python train.py --hop_length=160 --win_length=512 --vocab_size=32 --encoder_parallel_block=false --encoder_drop_path=0.1 --text_encoder_norm="layernorm" --max_precond_dim=1024 --lr_schedule="wsd"
Rows from block 10 of the audio encoder of a small contrastive audio-text model, named by matrix and row number. Rows with one number belong to one neuron. Each number is 128 + 32 x the weight over its row's rms, rounded and kept within 0 to 255. All counts start at 0. Numbers have three digits each.
After each neuron's rows are labels from the 100 clips, of 14976, where the neuron reaches its highest value: "loudest band" is the band of the loudest frequency at the time of the peak. Only what is clearly more common there than usual is listed. The data: read English sentences (LibriTTS-R). In brackets: how many of the 100.
# fc1: MLP up (encoder.blocks.10.mlp.fc1.weight, 1280x320), inputs 214-319
# fc2: MLP down (encoder.blocks.10.mlp.fc2.weight, 320x1280, transposed), outputs 214-319

fc1.653:123105099089176093117125094124113092117081139135142112218138139101127158165133150128164127117112122122148174115086124179099181081114155144114110145086125151149094153125200128123131121138123123096143115105151196159134192109115114148162112142150110130117163119092097096085111112083169101111126132118126165149075088129171
fc2.653:081119150138150134174158085162132175096149102163153126178129163141097109102148171110115164141157174153157175109159148111130151139098145109128149147116131098154071090076155093099123115148091192129075113104151123093101095125136132127097155101180129088184141124125150117126104142141116183108134160157167126117145138099088
loudest band: 250 to 500 Hz (58)

fc1.1:089117127136129151121169118132124121115102132148098091151121135075186073099136102121139166076133100161088162110095128166097113090156152144136136222119120083141174184124151092129108154134094182161142151124186233138150117109183177150153111118099126134105097123072136114083135128094131070140111106173115108140090121101181
fc2.1:127174128085102112076101050146128179126073147075132136141156127144091125188151176102132138124114136177108152117121157133119097099138116156156132155168075117147070083149142113083106181112170091191113182192127039082121142090088137076127095132119096082158080119146118142168128134185059126095136155101118150113170093083074
loudest band: 250 to 500 Hz (38)

fc1.436:132041137136170166109095133141134146136127146182136112104167172085082178101091191130146144174206117098099117110167135095155108164091143093138130121147132132081121193109119102118132084125227122101114156176114209106143130080158142166094098162160153166116180121170134184080104089161108078123175140133112184074165103136144
fc2.436:103135101131066175105160105120185071105144054064110077141095099143158144146161182188127126077128117150092088136143153053154124056098139130204163125032143133132108113164098056113119162142096154096134100155173090130090080121138180119115096152129122131107058109094144112133119112101107161119134113149087119147141095121146
loudest band: 500 to 1000 Hz (44)

fc1.398:116162075046210158128155129120118140134129186110068109150125079152099123073145090123171140142150119134138178109117132140135145092107173057204141124152079125122139061143106133142098120125139145101099199135157142105160085118108108122107098100111148143111151129065149131150132085096095112129108133146113096119072107119208
fc2.398:171131141154112111182112096050153100117121141117099157139143092128135121119184143178077104155103147135097133179118162087119119150150125087134144149132099127119089080168124109100086141092154161148145088108123171123106105138129041109127128112214116058127117140160157067143148134149124146091138152113179123217080109101171
loudest band: 250 to 500 Hz (51)

fc1.648:125108141091199125143184097120118172093147190124144101160144110184143108077206128105146058110156150136099157084054128132153157099178186132232139091107118160181092144159117112122076099186123113148150184057187160122141106114102125125128141098125153164092121124050137143162188065169160113140096115137091164147094112155236
fc2.648:123112128114105050236119110139140144125112158138107162111154092138166103141147101095058136123078122109162126151101107072090154165112140074134162216181134125140132120113167162095124090096115228163142150116148129153152125125168097113141136111192132195171188121147099086210142167070104142080092098074137110198118141075096
loudest band: 500 to 1000 Hz (46)

fc1.107:154030149083132084122179152123122110181093090150219132116053160095064088113142087160109118113100082132111147188152126069109111088151180119165126144149114124153120183111141124158070126118194098167093157129119176155166173144135138084104179162126120116154111105100120093142143131074118090109114119117176162134135134155091
fc2.107:046112118116136124125104157184097116046121105119154136158108130143120106130083146080183168144136150105121095139124181161144105147136152124184098163167123116099126139144140094173123069112115072126134134126140101081149151117169183131142145141063159076114168043094173033117132158124139087082107109137154132118088109165165
loudest band: 4000 to 8000 Hz (36)

fc1.208:173073110090175136126107101151125131164120115104118119145134097137125149106169100153111127135173097107082144116062137123139117140098094128164155115129126181169135116145107108110114141112107168122086137137130167127138112062101054092129152106108105133117175143152119159115166146164107091104078158105131207161130089169177
fc2.208:179084133121063101112165148156136137121104164152131146125217131077146144143152176166116144162108193114146168113085167095167195104106107081149170146089116157144110128140116140096079117152083105129089178155166179111083111097093093208072093139156080070123130107128147144086143109127137180134163099174153128125151196108071
loudest band: 250 to 500 Hz (57)

fc1.106:116104136126152128123106132140133116109141188135092158169183191078124169170120155117159115108139131121113118094110112148161099170054141101083159105163217167126086091140057156127128199096157157153148196140151097097143131146066142142113192113129139126130140170140176143150135155158119074138129091122110176174140070118106
fc2.106:101197123123143106132116155110135129188108173131130113079130158138124073103188087162136127091164111166165078096117108027174101117107148173129152126119118185146156095200105112066145144123074067122169144110129116139137129157048181149160117167164128127124143180141072128091122151153104087101125142147138181167140125152181
loudest band: 250 to 500 Hz (48)

fc1.61:154097147157136106121142121189135129121123103058080151175137125181106118087131110094093066169175107120085115124119137113119152126141173151182115120163133155203126149136096117121110118099118104127096181088167138141117099128155116100126217131111121138132101148076166149119149111107122134105117152123145181137128149116185
fc2.61:097121137112101111148142157163126119086114140101125124182176141163091160094151092120160092174108138127119105142105167203142179147117104149136075168163110178095104122140105150100143111122095167132094131128152144066119066142124069165101133090166092100127107084151117091168125102101166099133117127128195121144163203102121
loudest band: 500 to 1000 Hz (68)

fc1.21:173096148150166122097162118125117138107066120126127116162127149153132155039163168119097093119194110109061145087109153195156170090157239073182120088141132176150096181138139136162111113136138127091119153098141143148133136095121105139123155165087123150088143104082115113122153121126132091136110138175136165091137100124227
fc2.21:100144168106122087151166103144141095120128126105111147161158156161210136142115109115133188140116124145064119110150109061131136155136106152151120096129109156151074123130112103086144118148105177135111191108138122113135154126157090100190122102157078183143102112148144163186122146135148104098105130172120165080103154103060
loudest band: 500 to 1000 Hz (36); 250 to 500 Hz (29)

fc1.537:083064121078129127098141117127134142107143109176119091065132165174157091103149123097137110133123083119067156093156142165165156144132178110137148168150156102121091141117106088176095082134115104129092159115192173172157141125155145205125123142197129183137120137127120134125119109097109140142064142087168135100079106091112
fc2.537:192110133097110113114119166139147080113111067125128120154134117211114076182113086114114152179160125061147160176125143184121133066152144138122116112086077144095059117138102125133103073124139118145123095179124127148075069159116206115125106162138107082087099164145135074128122134102078132101137094123156116148150097130100
loudest band: 4000 to 8000 Hz (34)

fc1.631:109060154095132083097095109156108100103152164149126130128170148108155154121117132068151163108107084128116123090122107062084139155064122160112166140124178100148102142181128093133139150141134144176112141174135092159141129150107140076135109113139107103103104127114135085132163109145138130113107097107104197149158086107088
fc2.631:119161124122165131070137174144101108107128132167135107140118157140142088207136054171161104115171118092153122110071093096162088077125115177097141134133103169136123095137142132068128075098110136117138138126150119152088117103079157179195105155217097116139121136144062158127128173101136145141184106170151154126125084130125
loudest band: 250 to 500 Hz (35)

fc1.111:088100116099123186116118155090176085138156166139069135055140125145118162058124205155182146105118068128108143120168139096098155140133085104126168136114122134145121165147147120141120119117144081109156146151132156145160153116128162137148138128107138152105140106102128136172141151099138145137079134200169132086115117116173
fc2.111:170133071106137125175116104132101106140140108112145143129073105145160150130105108166130124106152095158126093172124113182124116105108109178103084086158149119109192083124120091143153164180123212078142113042091074135148107106123147127164137083202133147149145065142092180150158150159194142117109054171128144135140129131151
loudest band: 4000 to 8000 Hz (41)

fc1.580:111060114111211096127083157168131183166172167126139109194076121095088107089125141121133148126135104154123161155127099153130103166117212106122131172135123226130113088120175126157059106114129117144127119111149205148143162106109090138099116149117105128104151137124115132078091097143124058122112110093105171191124091130188
fc2.580:123121121128147078101084128084087127108098131116140114132132139152135172135135143078126169122132196164137177119110186146159110174118096154112084157122191098078081109130152127155141155137103136153142141169125160134083090104090109115133109118092159103119123088137164092130127175188131163120107186115146163069121158096155
loudest band: 1000 to 2000 Hz (53)

fc1.730:109102108114060141167162166101109104133139124206057101091130106189079077097101087140174121115093066157099128166130120163129234075148178164152145156163167113085107100121148114112144113163130154070104109171110107124080140142168165150138190149217143105132152136116152114161101154050175125079122126130163160102102143141169
fc2.730:180102158135145132099093109177108166160114136141113076110131113146132150147109127123124140171112145090157133151104072120147172118109153108080096157136064089131133145124137151135103148146125106126076060113111176133110141159133181109160131111109150051122146128108172088145130090161147120136153102159120097167154098171187
loudest band: 4000 to 8000 Hz (53)

fc1.525:087076180135140116133115095196117109161098130088110135164150163129157080143174114121118090134117127192116091145104112183092134134065144194159110139095156155169146179133117120102131174127119156144255123108093123154153133144106146144179203119115129143094085119125094108101170100137153144106094106101138182107150130168143
fc2.525:107156082093120118160089140139143133105107123141211134191113171151103128099161140125184159156112123170155127132097168027192057168116131118115102149120112140100139099107114148145084071174116076098144071126136136110100181131087196189112136142071147124127143131116107095114107140112100135135149124115102108160088144168127
loudest band: 250 to 500 Hz (35)

fc1.596:198138141144136210157067095142154122080155176122079075087129146151046117109179140127156107103141097093110148125131148137178141114130170126214177102138138150157124128119111159111087132152126157182148208079164116135111075104148146062139099122116125132135131126084133148142173066139154126120132113158123136150128119148200
fc2.596:105135126083098122100153151111144141100165073203102137142147154134158133161089133174154101129117091081142113129106170083086185134121093104125127169135136113171134121109125111137071156169164124191158171063125074106151109100114138130132079164182105130177105133170096198184122168190091136141145113164112094175113107098088
loudest band: 250 to 500 Hz (32)

fc1.426:156152108116142188112142124078146153125082111121187094073065134170073125086180154147148138160099117106062122106059140128069162169141099173106153136170082081146127151105141082098047128076100173102083098138154112136127190111141144139093065103184109182158117167164126138147136187118125106126145162115114127209134171121186
fc2.426:143119174072108190111154106076120202088148113123113121149128117130143112037124047150119161123143148123099114127135198187117131102152157135184103169135130125130113118155162068138143100157176110136143104174135151131074084147151154196115122131087112153153154151108171079145145093128202099072113108197140086151136145128175
loudest band: 1000 to 2000 Hz (35)

fc1.721:117031139125180177114125151158127161112068103138105120158143118133141183071142081103119081131146120133094118126128121114112159168127136139213134111146145168146098142146148153094155122089181072103134104141109205119111151107154048159126160143132156159090145095123147120096113105095143130107129215148122178145127112141117
fc2.721:099132160108085130124185130112155037075107122129120176147111074112133153110125135038114092054128104123131092166160135141150142170109094074134136127135155125084138154144131097142141182123065135111145151120168106056123149137133105112137062153144117179116026088176108084114155102112106118132143128110123101100154119102108
loudest band: 500 to 1000 Hz (32)

fc1.520:120125119124138170127146130092123121101055162115146123255134157101118109048108165133138157094136089123099094141057145091157151117090116058118165172122192130110099164169147106159111149126152135063051098114144171176156124167140120176130173088165137166150094107089105142112115121139099090132146105194125154119143134166151
fc2.520:094160125113086142129089159107104153073131105133177170132127164083166164130100144207045166122103094147087126127133145185183121141143127110132164132131166113146137186128132151161164120130115115171117099081154153145086106182102117108114118100147159159112085130103154103104064109164123193180179170084164136120101141070194
loudest band: 2000 to 4000 Hz (40); 4000 to 8000 Hz (26)

fc1.200:081068128111132188137112130087144072159138171105068124057193096163118123060127147148205128093114071120102160116157122060083145107124145099115191152111116125110113176141193133127140135100140091079163154146135151161157129136135136117155136127142123164104118112094126131152162130113132136136094184173124143036168128121149
fc2.200:196160083124143126208164075148094111148146098102147118135086125160136150130138138179149091152135088156134096126125077161098146098132100175079089093154130125126225104122106114121168180137112177044136138060067072094124124106111132136123113072191148127156158104167061156154127125139190130188124096180140175109134150129135
loudest band: 4000 to 8000 Hz (63)

fc1.585:125084131123102207130125177114149090134127158117081144077135124118129108097156143130149133124141086113089132124172104085092157077113126075156185109110136145129115118159175148101120143086110138102127176115148120137161133115120160154150124116100131124122130108092120132157147183078111143148117141168148198012132132111199
fc2.585:160127079115141150156139122135084115155159141128146172150122121115102154125142141169154101092122103146135147129111102165110102123142123187080103079135170164106196086109146122131139206166170209112127161042071087121136132101140133117172137099168160115190142106132070131151140138168145117137087057184138137140107137130142
loudest band: 4000 to 8000 Hz (51)

fc1.480:178145103117138150129184128124101075169147135084137085147160118146181123132066127082132122127159103132128139061157089120134162071080118125110152116145124187171089124075141087099085092145102212120154080162127181127157124110130098099139110116090163147103107090074155167104046131047145104093124171143139136147127149143152
fc2.480:131086115110127106135091156136131176123133156127121128121086165152111088100144163237097141113101108136130123125109088110132114133180139069134110113162136102134079131143144141143138072124151142154129112143181130144066178113116115129156178116138093152155101134124161204080115164166146145104095052158132097140100108118156
loudest band: 250 to 500 Hz (39)

fc1.194:162119155174145121086151114203131131093099101114111154166157147155128077082110117100122054123187117110078135110143127110149174095133225114194136109138137188176099100147111110124104129098116118160126120101148130162103097116146098066140226156120123155126133136085179109133172098124122116115186172121131160112103137155190
fc2.194:071159126109149130101128137167138142100160186096129117147185148196153132168132102092162138185088119159124049129090151205120173119112131122162070137121121172148113135109097116090134120114042155140122167190135140108158137128114116161173092135098109152117149120140129102154143091095148092084141115116133144102182187145150
loudest band: 500 to 1000 Hz (36)

fc1.171:112054138065107163142101098082161134176122167131070118031157118149091124045130147126175129092132069134121168171123178109125139114158128109175159079131145124130122137135164153141107103179167119114141152129102124124141089128145111077161139096167098161128115148076136119164138123139142164107075124167143110134142129143162
fc2.171:148123066147136108161142070183092086122134106115125127109044114126189112133103101196129112145158127126105115140135139127101119140097149178138075146160172100119201181160119149142180150146062174076141130085079063123131099120116129153169078088164168069110163054144120169184181136190148166135152082149150169166156112129100
loudest band: 4000 to 8000 Hz (68)

fc1.186:102060142084180164152117106117104115086163164114185170177079104156144141110151196106113096148135127102115139152084144118165143097176217110123164123117168168164113082140166122165103033156181084130195177117159164175108137124134122135105180095149137192134113150036149131133170080137133135109135164120100150127099120148177
fc2.186:082107141128119087179115068152144115139091169138118102157171115164147117049133067065139099185096117138113124122108131102150081137128132141132125124137189148106106099159143202098157115098090179165083096138147175175137057114113114131150151083186142140130207100140068111138144177084157113107126154047162139126182118115101
loudest band: 500 to 1000 Hz (60)

fc1.199:190141159104169174113118114147112146149129104140099124105135091113118139082167070142115079148150100134132128096099117156166131113112125109221158106169137197195107147107080128117100140107082089125080137083119194140073145067135132115127105091130118133090146104119153151113148119075130118111111140171145153141132124151171
fc2.199:100137147071121089124124143114106117096116105164132122140152172142124191101079140197146153108124127115062145105145138102162183130138129097157142157151077149164150135151074114101088147187133167127111175127114089063139152094160124131125131132175103190156156108128156172192109180136116130163131121196155079119111152163085
loudest band: 250 to 500 Hz (47)

fc1.331:153099147151125106116142117192147134102099107076103158198143129139141109085128123101088078151172105110096127099107148132169169104152197154179140102148129198174142169122102141141103113129114110139114154077168123137124102083142100119123222124109129140117108161041161130107172092132140099117107152133132141113134141136192
fc2.331:111125129095137082139131117154126099122135140107139122178154157189126133115145099126136124159117133140110095124126175149122226122116150170146089156177119151119091113113096143062145084168101174130097144166162148062119082098145073162124152094113133098132113083154114144159116115075150069115155133106161112111167209148100
loudest band: 500 to 1000 Hz (66)

fc1.413:136078112121132138129154114127131195125095139159177117140086095195120089077162149113134132138149128179129151103099171149107126113181138101214163062109153171100122151150121141153118143164092135102161152081156214155165148085126091160173130140113116069095116106143117159134119155070171131166111099108086203173133092134166
fc2.413:095088163118091134145184111129124155113129088167151118096132105144131082134099150090075118172132108115144173117126106116127109147127119125139147103093176103138125135096151122135086162083130232115129144153113181115086097088158060104062162139163153134156121100134103092174135098130148202115129113127070133115111170130103
loudest band: 1000 to 2000 Hz (27)

fc1.440:120164098151141119106185160088161091106123159110133132149107080084144097109137099147100142117134101151095129124079117109158131061140157113141088151107127163135178119106158140162119202070095131110114055182153122168167128123145136128140133070109169148111100119122130071178094190122137096087101119148137155148163133163189
fc2.440:152066165128130159126089125157126173161093147172099133112125182080102107074153126161147103159100135052151197115132161093145156154097192098094130147122141125053153205135109115114164133170142142155113100152118146109118141125143181112119147112134156169095044111083129150138129148187108139121120083115085104133153181164153
loudest band: 4000 to 8000 Hz (41)

fc1.301:156021133117149102101139134178113156116145167161124122128153148170138128100096152133134114125168155126127154121125157178093137141084161138153152133118152204114113105198166139145080055119124116177134140098185186117154192112087071162140128154175130114132136127142112129128144115160122103123115077085117218170076125145124
fc2.301:093126134087109097163165121062105169062120108062115128124108113135140172148140118043137195092103118168161163126089159070106152187106078135103145170099130120165127088117128108166133142125136207134141168155155149153102127126087076151142124102136175137096091146130145066142123154148114198142151134110086102092178175125119
loudest band: 4000 to 8000 Hz (30); 2000 to 4000 Hz (26)

fc1.694:055082155121179135124186106108101153120123078101159111081119189118139167145139094118132149121130124146119157154177133091092135181166134151164111125130170082173130141089091139125159085115208132165083128133125158119064090075138125162114092155099135123133100192073110168182158089123092106132168102165155171110214113143107
fc2.694:145169171127142134172086095138048088065119105180126149114141080116096166132144114069157107166092101086078131164185143122139125117120137089069133063163125102122168126119143124081154132077097184132127145147199136100177138126149134172137136082124165126146143117120129153152137179119123095140165164121147131146122169152112
loudest band: 250 to 500 Hz (43)

fc1.660:083114173098111133109111138089146149180123146177089160086144124150115148038133165121147136130079110139081136150128108113152134110130159114106117092116144124129148133124074127052127108138177104106070142136077137119167118158148125103080146143185098127120178132134110128086102092150170130115111098118191182114168146130099
fc2.660:103162097116123109130088121155135103100155145092140125137137155069152110109122119154177113137141079185099124137170105144163127114145129137187111161131172086147102151136170125134133100156071115156094094071115089159121090147147204103139105137072130106106192110099155115130133101097095153168125156138128113125171127120149
loudest band: 4000 to 8000 Hz (39)

fc1.374:162135154143116117121171145148144113101053199156122092101111126123101178077126142130106116121148146100050154103134128113155101137185185118104148166117140133146143166145106081125083112126156143160098130101122201127177141088118143119111109155203146177107124146151129147104107113123114093087118081179093142118156136139209
fc2.374:111164118129114104117108105100186077121102085076119149226129099109094143147122195114149136083097074129116134103162171101174115105106124087161130153068123101114114170156095117138102189130126130137158110158158097083107142137162140110111122105119095153111072079090142129100146149149095173088135127120116121103129103095109
loudest band: 250 to 500 Hz (38); 500 to 1000 Hz (32)

fc1.704:135100167103127207122118143174186123154149114065191078169055084127105110110117118146119152157158134120108144128111173096168095128150094123148138141127140130165132183129153084082108162136079102123099069181133144140175096135139174097092143131118115140120148137137124138090113228131180106120153103078089148116130116138151
fc2.704:134159108090112084145146151132179191152193168137160153195130144077114090068113200151087153128118152088098163113120102143160128109072154066149103092080088088068133253110161149099132109151091107071164135119189141138068156128138119099079130152121104145125116115104166121120110072137120168064124116143173106088096137107127
loudest band: 250 to 500 Hz (29)

fc1.146:093128141063098161154087118138126098159112158152115118072101099197089114065174118144163114112120095141033157112079114105144125098157116158142200089155134108131166127124133145079105107126149138081104126085111129153176115165161136115158149085187125102108105142090106170112087122089151137098089164127119146161187131161142
fc2.146:102116103139141145088097070125136106133149158215069161094116095131175125118100142113125090157144125116132127114111112170085089138105132137151115111165124080103121156145066145138111186139096132105140113114072184155133126115146057135134110056121144114168131095098144133196107080134129096106155158168116132073190142175101
loudest band: 4000 to 8000 Hz (25)

fc1.471:076096083130121164105107145094172102160166156150054155030151123149106131073114189156177139086130066128083149139157140104098147136117116098156162135121112136138102177144155118119127113103146080090143155146127138138175134143133142129176153121108108151096118127089142134144128135081134113134076128176133144084113125123132
fc2.471:182140073129152122174137104137090078127126097094134140139049100139158128144118116170134102122140128144111097126143111177118128107102117187130096104161146107097198103140096094143173163165114194050126111050084051128129117108130117124158135092203142140127155056148088190126168145145163164131115058165129160136171143114127
loudest band: 4000 to 8000 Hz (30)

fc1.603:145056189156169148137114093171121144154129129099140133182131115127159115098122118082106070079148103119097151117125155143177177087122206091193120105137152196121089141177168110124135126121134045137121156178186167172108097070146078105131196130124145176098142132096131101114143088151125114104135168156142167117110121183169
fc2.603:098159159121100112150138063117116148124117178103113116115203124151205136156113113074102123179131071129142116092110141122116167164134102140126120103126161112145055073144115082099149112158092176145119173179174135164208115147144126175136086157112096141109087133152135109089126066050156104099148133082157125099217128132171
loudest band: 500 to 1000 Hz (47)

fc1.140:149132096104127096082152147119110118129090144136155091094154126103164154099079174147169071134139156136120142086133120172094120127179165065173101124112134121112104155087198121141109112141117113131086140099132224195160182157119122189131080172186125171099109101153135138111080163068130144106151141160105126102138133093147
fc2.140:087146112126114123152116097114123138135107072118149118152128135107113145056121147102132143122144126127128150137180128085144143104107142122118149098117108118108112115150146135158139204123130207204140072139129071107091115122155151102115143129151108136094099143142154102079094132142100178137112122102133110113163096132106
loudest band: 2000 to 4000 Hz (53)

fc1.606:197172113164080079129132170089105089109104123090151134123108016157179141083153103171119109127140092123086129079162109080156183080132134107158112129094146094131126048083170127149113147093110093092138074112121119163168115127121150096124121146132124125140112174135172169079137149094084115122138117083141134184195103117112
fc2.606:155089068180169034105075169141141129164116111145101129154099175137133122119149190173126100159137059155157148093090025171139153135144174140106140066123091143062109160175135122127147123125150080156144065081083097124092106147140090154133120092113113128101126150074090155143136096143080123095129123130091138124156138112156
loudest band: 4000 to 8000 Hz (27)

fc1.387:141068065074118101065163151143115147120132133075135118109168133099120160146119098107083099085108126077117149091138102150146156136112087105075125130134117142160094142150124101193136171118192139119080148101094152107094224111137116141120113107178128143147160161151186112167141171079119044129127133171098144123142124119148
fc2.387:127177114094118152099205151120124150117125133083084109119158111153085066084170112156100129108168140121142115128105136113172111072147122134115169133142155096164155086169099124087151134102101223085151183143108120083089102098101144130116116115126077073088113172153164059131066134090132171118166109114114179064172150153139
loudest band: 500 to 1000 Hz (42)

fc1.25:096168104054113070114167140129064135095150155043130084110133108114115148077135143148117134056178138140102130091190115114128150057108177101131157119127142113148166124104070109123098122096166159126159092106146169180122119121168171157161079152116128138124116110048155115067089122112150150132164105121115087126089130126146
fc2.25:114147119115139109115086135077114098190079113079137158112098103104126157098145162181137077120141112144142136165124084119068107121098109128129094140123109093111135112128138101129092106064130179149098177143129042110168152067137120078113130125100179131185109175146107152100168131136161141128144162103116097136173128135142
loudest band: 250 to 500 Hz (29)

fc1.245:170082141110106191091113159126163085124075163140092137086136115114146129062123199139152132132152093133087134139171148109132152167146084121086184136133143129149118138120134144139095107148111113150094137163132140141100174118106153132135077120147154133126134092055143123162158182121134126139051088200149123115099111150209
fc2.245:161070086092149116115117150129115116103160105108144154127053143162160136179101099182121144095162135111129094159139083113115111151104148163102124098123101127139153099075145134156136121156189219122109130070113110088134112122146127129119114094163125168144171107132111171124194134215161130111097000151085115128108105184124
loudest band: 4000 to 8000 Hz (33)

fc1.2:098154069172118152162197130167117110110173139130098078163125145137138117132135119117127123135155141131058130117162127105123088106087170165150154174136176134126146126098127051119114149139157171121116117114129224129098134121152120207133138114138141116124168108213117124129122168088109071110089065146150153116115142129110
fc2.2:114200106121079126102134144105145118108130136041104136158160117103105121072145159144134170104132111108101155126095126151193108138075146081126124147130114136105082135127071133118134136157092144158132109181122077149107142101102093106015117094209058102137114121135167140098122156131132138142136161130124112112186131153088
loudest band: 250 to 500 Hz (47)

fc1.24:071114156149105098148140098136113104068049132096140105171164092108104095186096156152101135144103130086108148105123132120133193099184204148110118148120140132160157146122145118159127122102109108093118131116216151121125177121105131109107127096126104167092121147035120084095117077052136164107131132129100140096139136165213
fc2.24:152112150129141122147087135181132131119091135134169134197115087128162140143115129200120144101122132127115090154091151113151150139131162155162125182162066093122181196140144110168152120113149119103136107137139143141118115090121093152166132159156154182093058158162151091095178162094190181154096134103152170136112119076191
loudest band: 500 to 1000 Hz (38)

fc1.517:168109132137157126097115102170118145135100067083114147166162108147115125072125090123126065155186100145057138116127139147105162137134210110187112044161125181172132130096117132115115136135133129145118147110145133140084086104157117094128196120129128150102154149118158109128175132088141147144101138161158164116132143121205
fc2.517:141141128081144112107130139136059091105121143111080111132195147219144115077139107170129138152098144125068104133138121172121176104158154187153094133141096137104132133149078143111122074116086175144108151102136119067113101136114092149121117143097127153131119121133146050172113074143192079086120131176142141066152188100090
loudest band: 500 to 1000 Hz (59)

fc1.99:146105143126087183120150141118135126102142095159114155100105070225122150131153150108170110149101107147064144101112119115112168111160148118081164138094141087114158144140106146114132085124082123103130141143151106112153187120184155156124108171188122157107134126070109162104141136097139117066134149085098170128120175148161
fc2.99:113121124145163130115112083154178132212162117077108136137122084110128097119138079210102198112128169086126090182130140104131149120090113049116110117177112107124175127102097131123111130116168065134119084119142085143097136137175137095168156083043129191087098106100115156198143097126136117137119133128123119198109099109117
loudest band: 4000 to 8000 Hz (72)

fc1.416:134126119188148162128116099128140127102156100094105142213160151084145192109104149083171110085138128137122143089079141137151159123131243126181141126091130148091090168135103119128154175163129103095157165124124172136091131106123084106126132112147128173089126171095126142129171107160153121134101174173152148093118133096141
fc2.416:136136155126104088179141136169135118166148140126157102095162150175135102141111150118105170121141133077152148099079113044155182061096145132138188121155129161132105109123100084108085124211148223138118183167187087129185150079091107078127105147132124150117121095141137143106136166098111081145152081130108093056099120132042
loudest band: 500 to 1000 Hz (50); 250 to 500 Hz (30)

fc1.224:055179091108157134125175129096120156097093148144069102146163103119099150078076170137096093158125079134105166136116152078149115100136199141127115133135094187116159188163111175155174084084126122088079113129106131110112161117129155131123108166136081108119062143083116175115100148150110105112175129082097144167126131133128
fc2.224:194051137121079150123097098108159076130098099057139119111134100110088136117145126148148065123150156110084132128093108156113163102069142155132156149162184101191170115123104108121168186145128154066091123113183154106065100159144121126129130098144176176098101163059105147139145087153168127133150135072104114157169149138117
loudest band: 1000 to 2000 Hz (27)

fc1.637:131070134076170135107143122165095118141142199112116098141116104129170139089154116097087126138170102151096128121058161077114110091121179107211112142150109155107129184177107134112101100145104124125122189080135192139129077108144111079143143075119144132138124156091173161117095157064119138110101104165147116158060176149145
fc2.637:163144176127080092143133106127140100096077066179124117159160135144150149076110160133059131164124103087150145142080185090176150183130129111118136149124090154118096097104156153130137149150110227184105107153144182121110099135124105105053122106225089113161157144134115106183157144093138136078130166080179107143144163092122
loudest band: 250 to 500 Hz (61)

fc1.507:121094156050146179113063138121100164096170112113164102183156143085108144165121177126193164071096142082134112081132151122149118092068111123057125132149152098132133104151095085128082089103221146168086096121068148129155172096114134105088183160166127122131109126132128118104140124076138169161108119145114156114135102109102
fc2.507:106173086122059127104195128129097099108134187178097125104089175115081174118101097161185105120095147132135085147119079059150155159158141142127129138138115117099135132188103106072155122091106111141133131210134116137115156104084127129097118144113131128160175190130075076161132131160175201116155124188154135117132117112152
loudest band: 250 to 500 Hz (36)

fc1.54:153111120083193167140177108106126107159073120115112108167113147202107138054156055127176079181178188131144131113142136177094106107120116144203088079161095139175094114138082137120090121092109085095106167156198153141120127138130098151123179123126136132137115129121118150145152086167154162126104096072113217181114112143139
fc2.54:143104151143103068120134133092111086080082179124092140166163090143107139095145138139105121138098157097101135169133132117139140176154097091178131130126112152107100123189092109120082124096122204139119108099170154078124062127145113155084106119160159149121109134151093057157160109089093156142092094076159130200107127109116
loudest band: 500 to 1000 Hz (51)

fc1.388:087108140104129205130131140109165088131127170091057123091130190138103153059146193171174131115140032139101140115185142081093156108122108104103171115130112116146126195130133142141111120121123103104174161110130156132184116121141150123127124109133148162135166111102110136162121165094132162155074155188166155085119120143181
fc2.388:147128095124140111166127096127104114167169118122152158130086116134153153149122103186163117138178066155143103168115120223103112110143101175111089075150171125094181069128107085150175190155094189099148121058087086106150109166148134085171127074139127131154098114136103139166137135116158179117124090177139152134110153157117
loudest band: 4000 to 8000 Hz (32)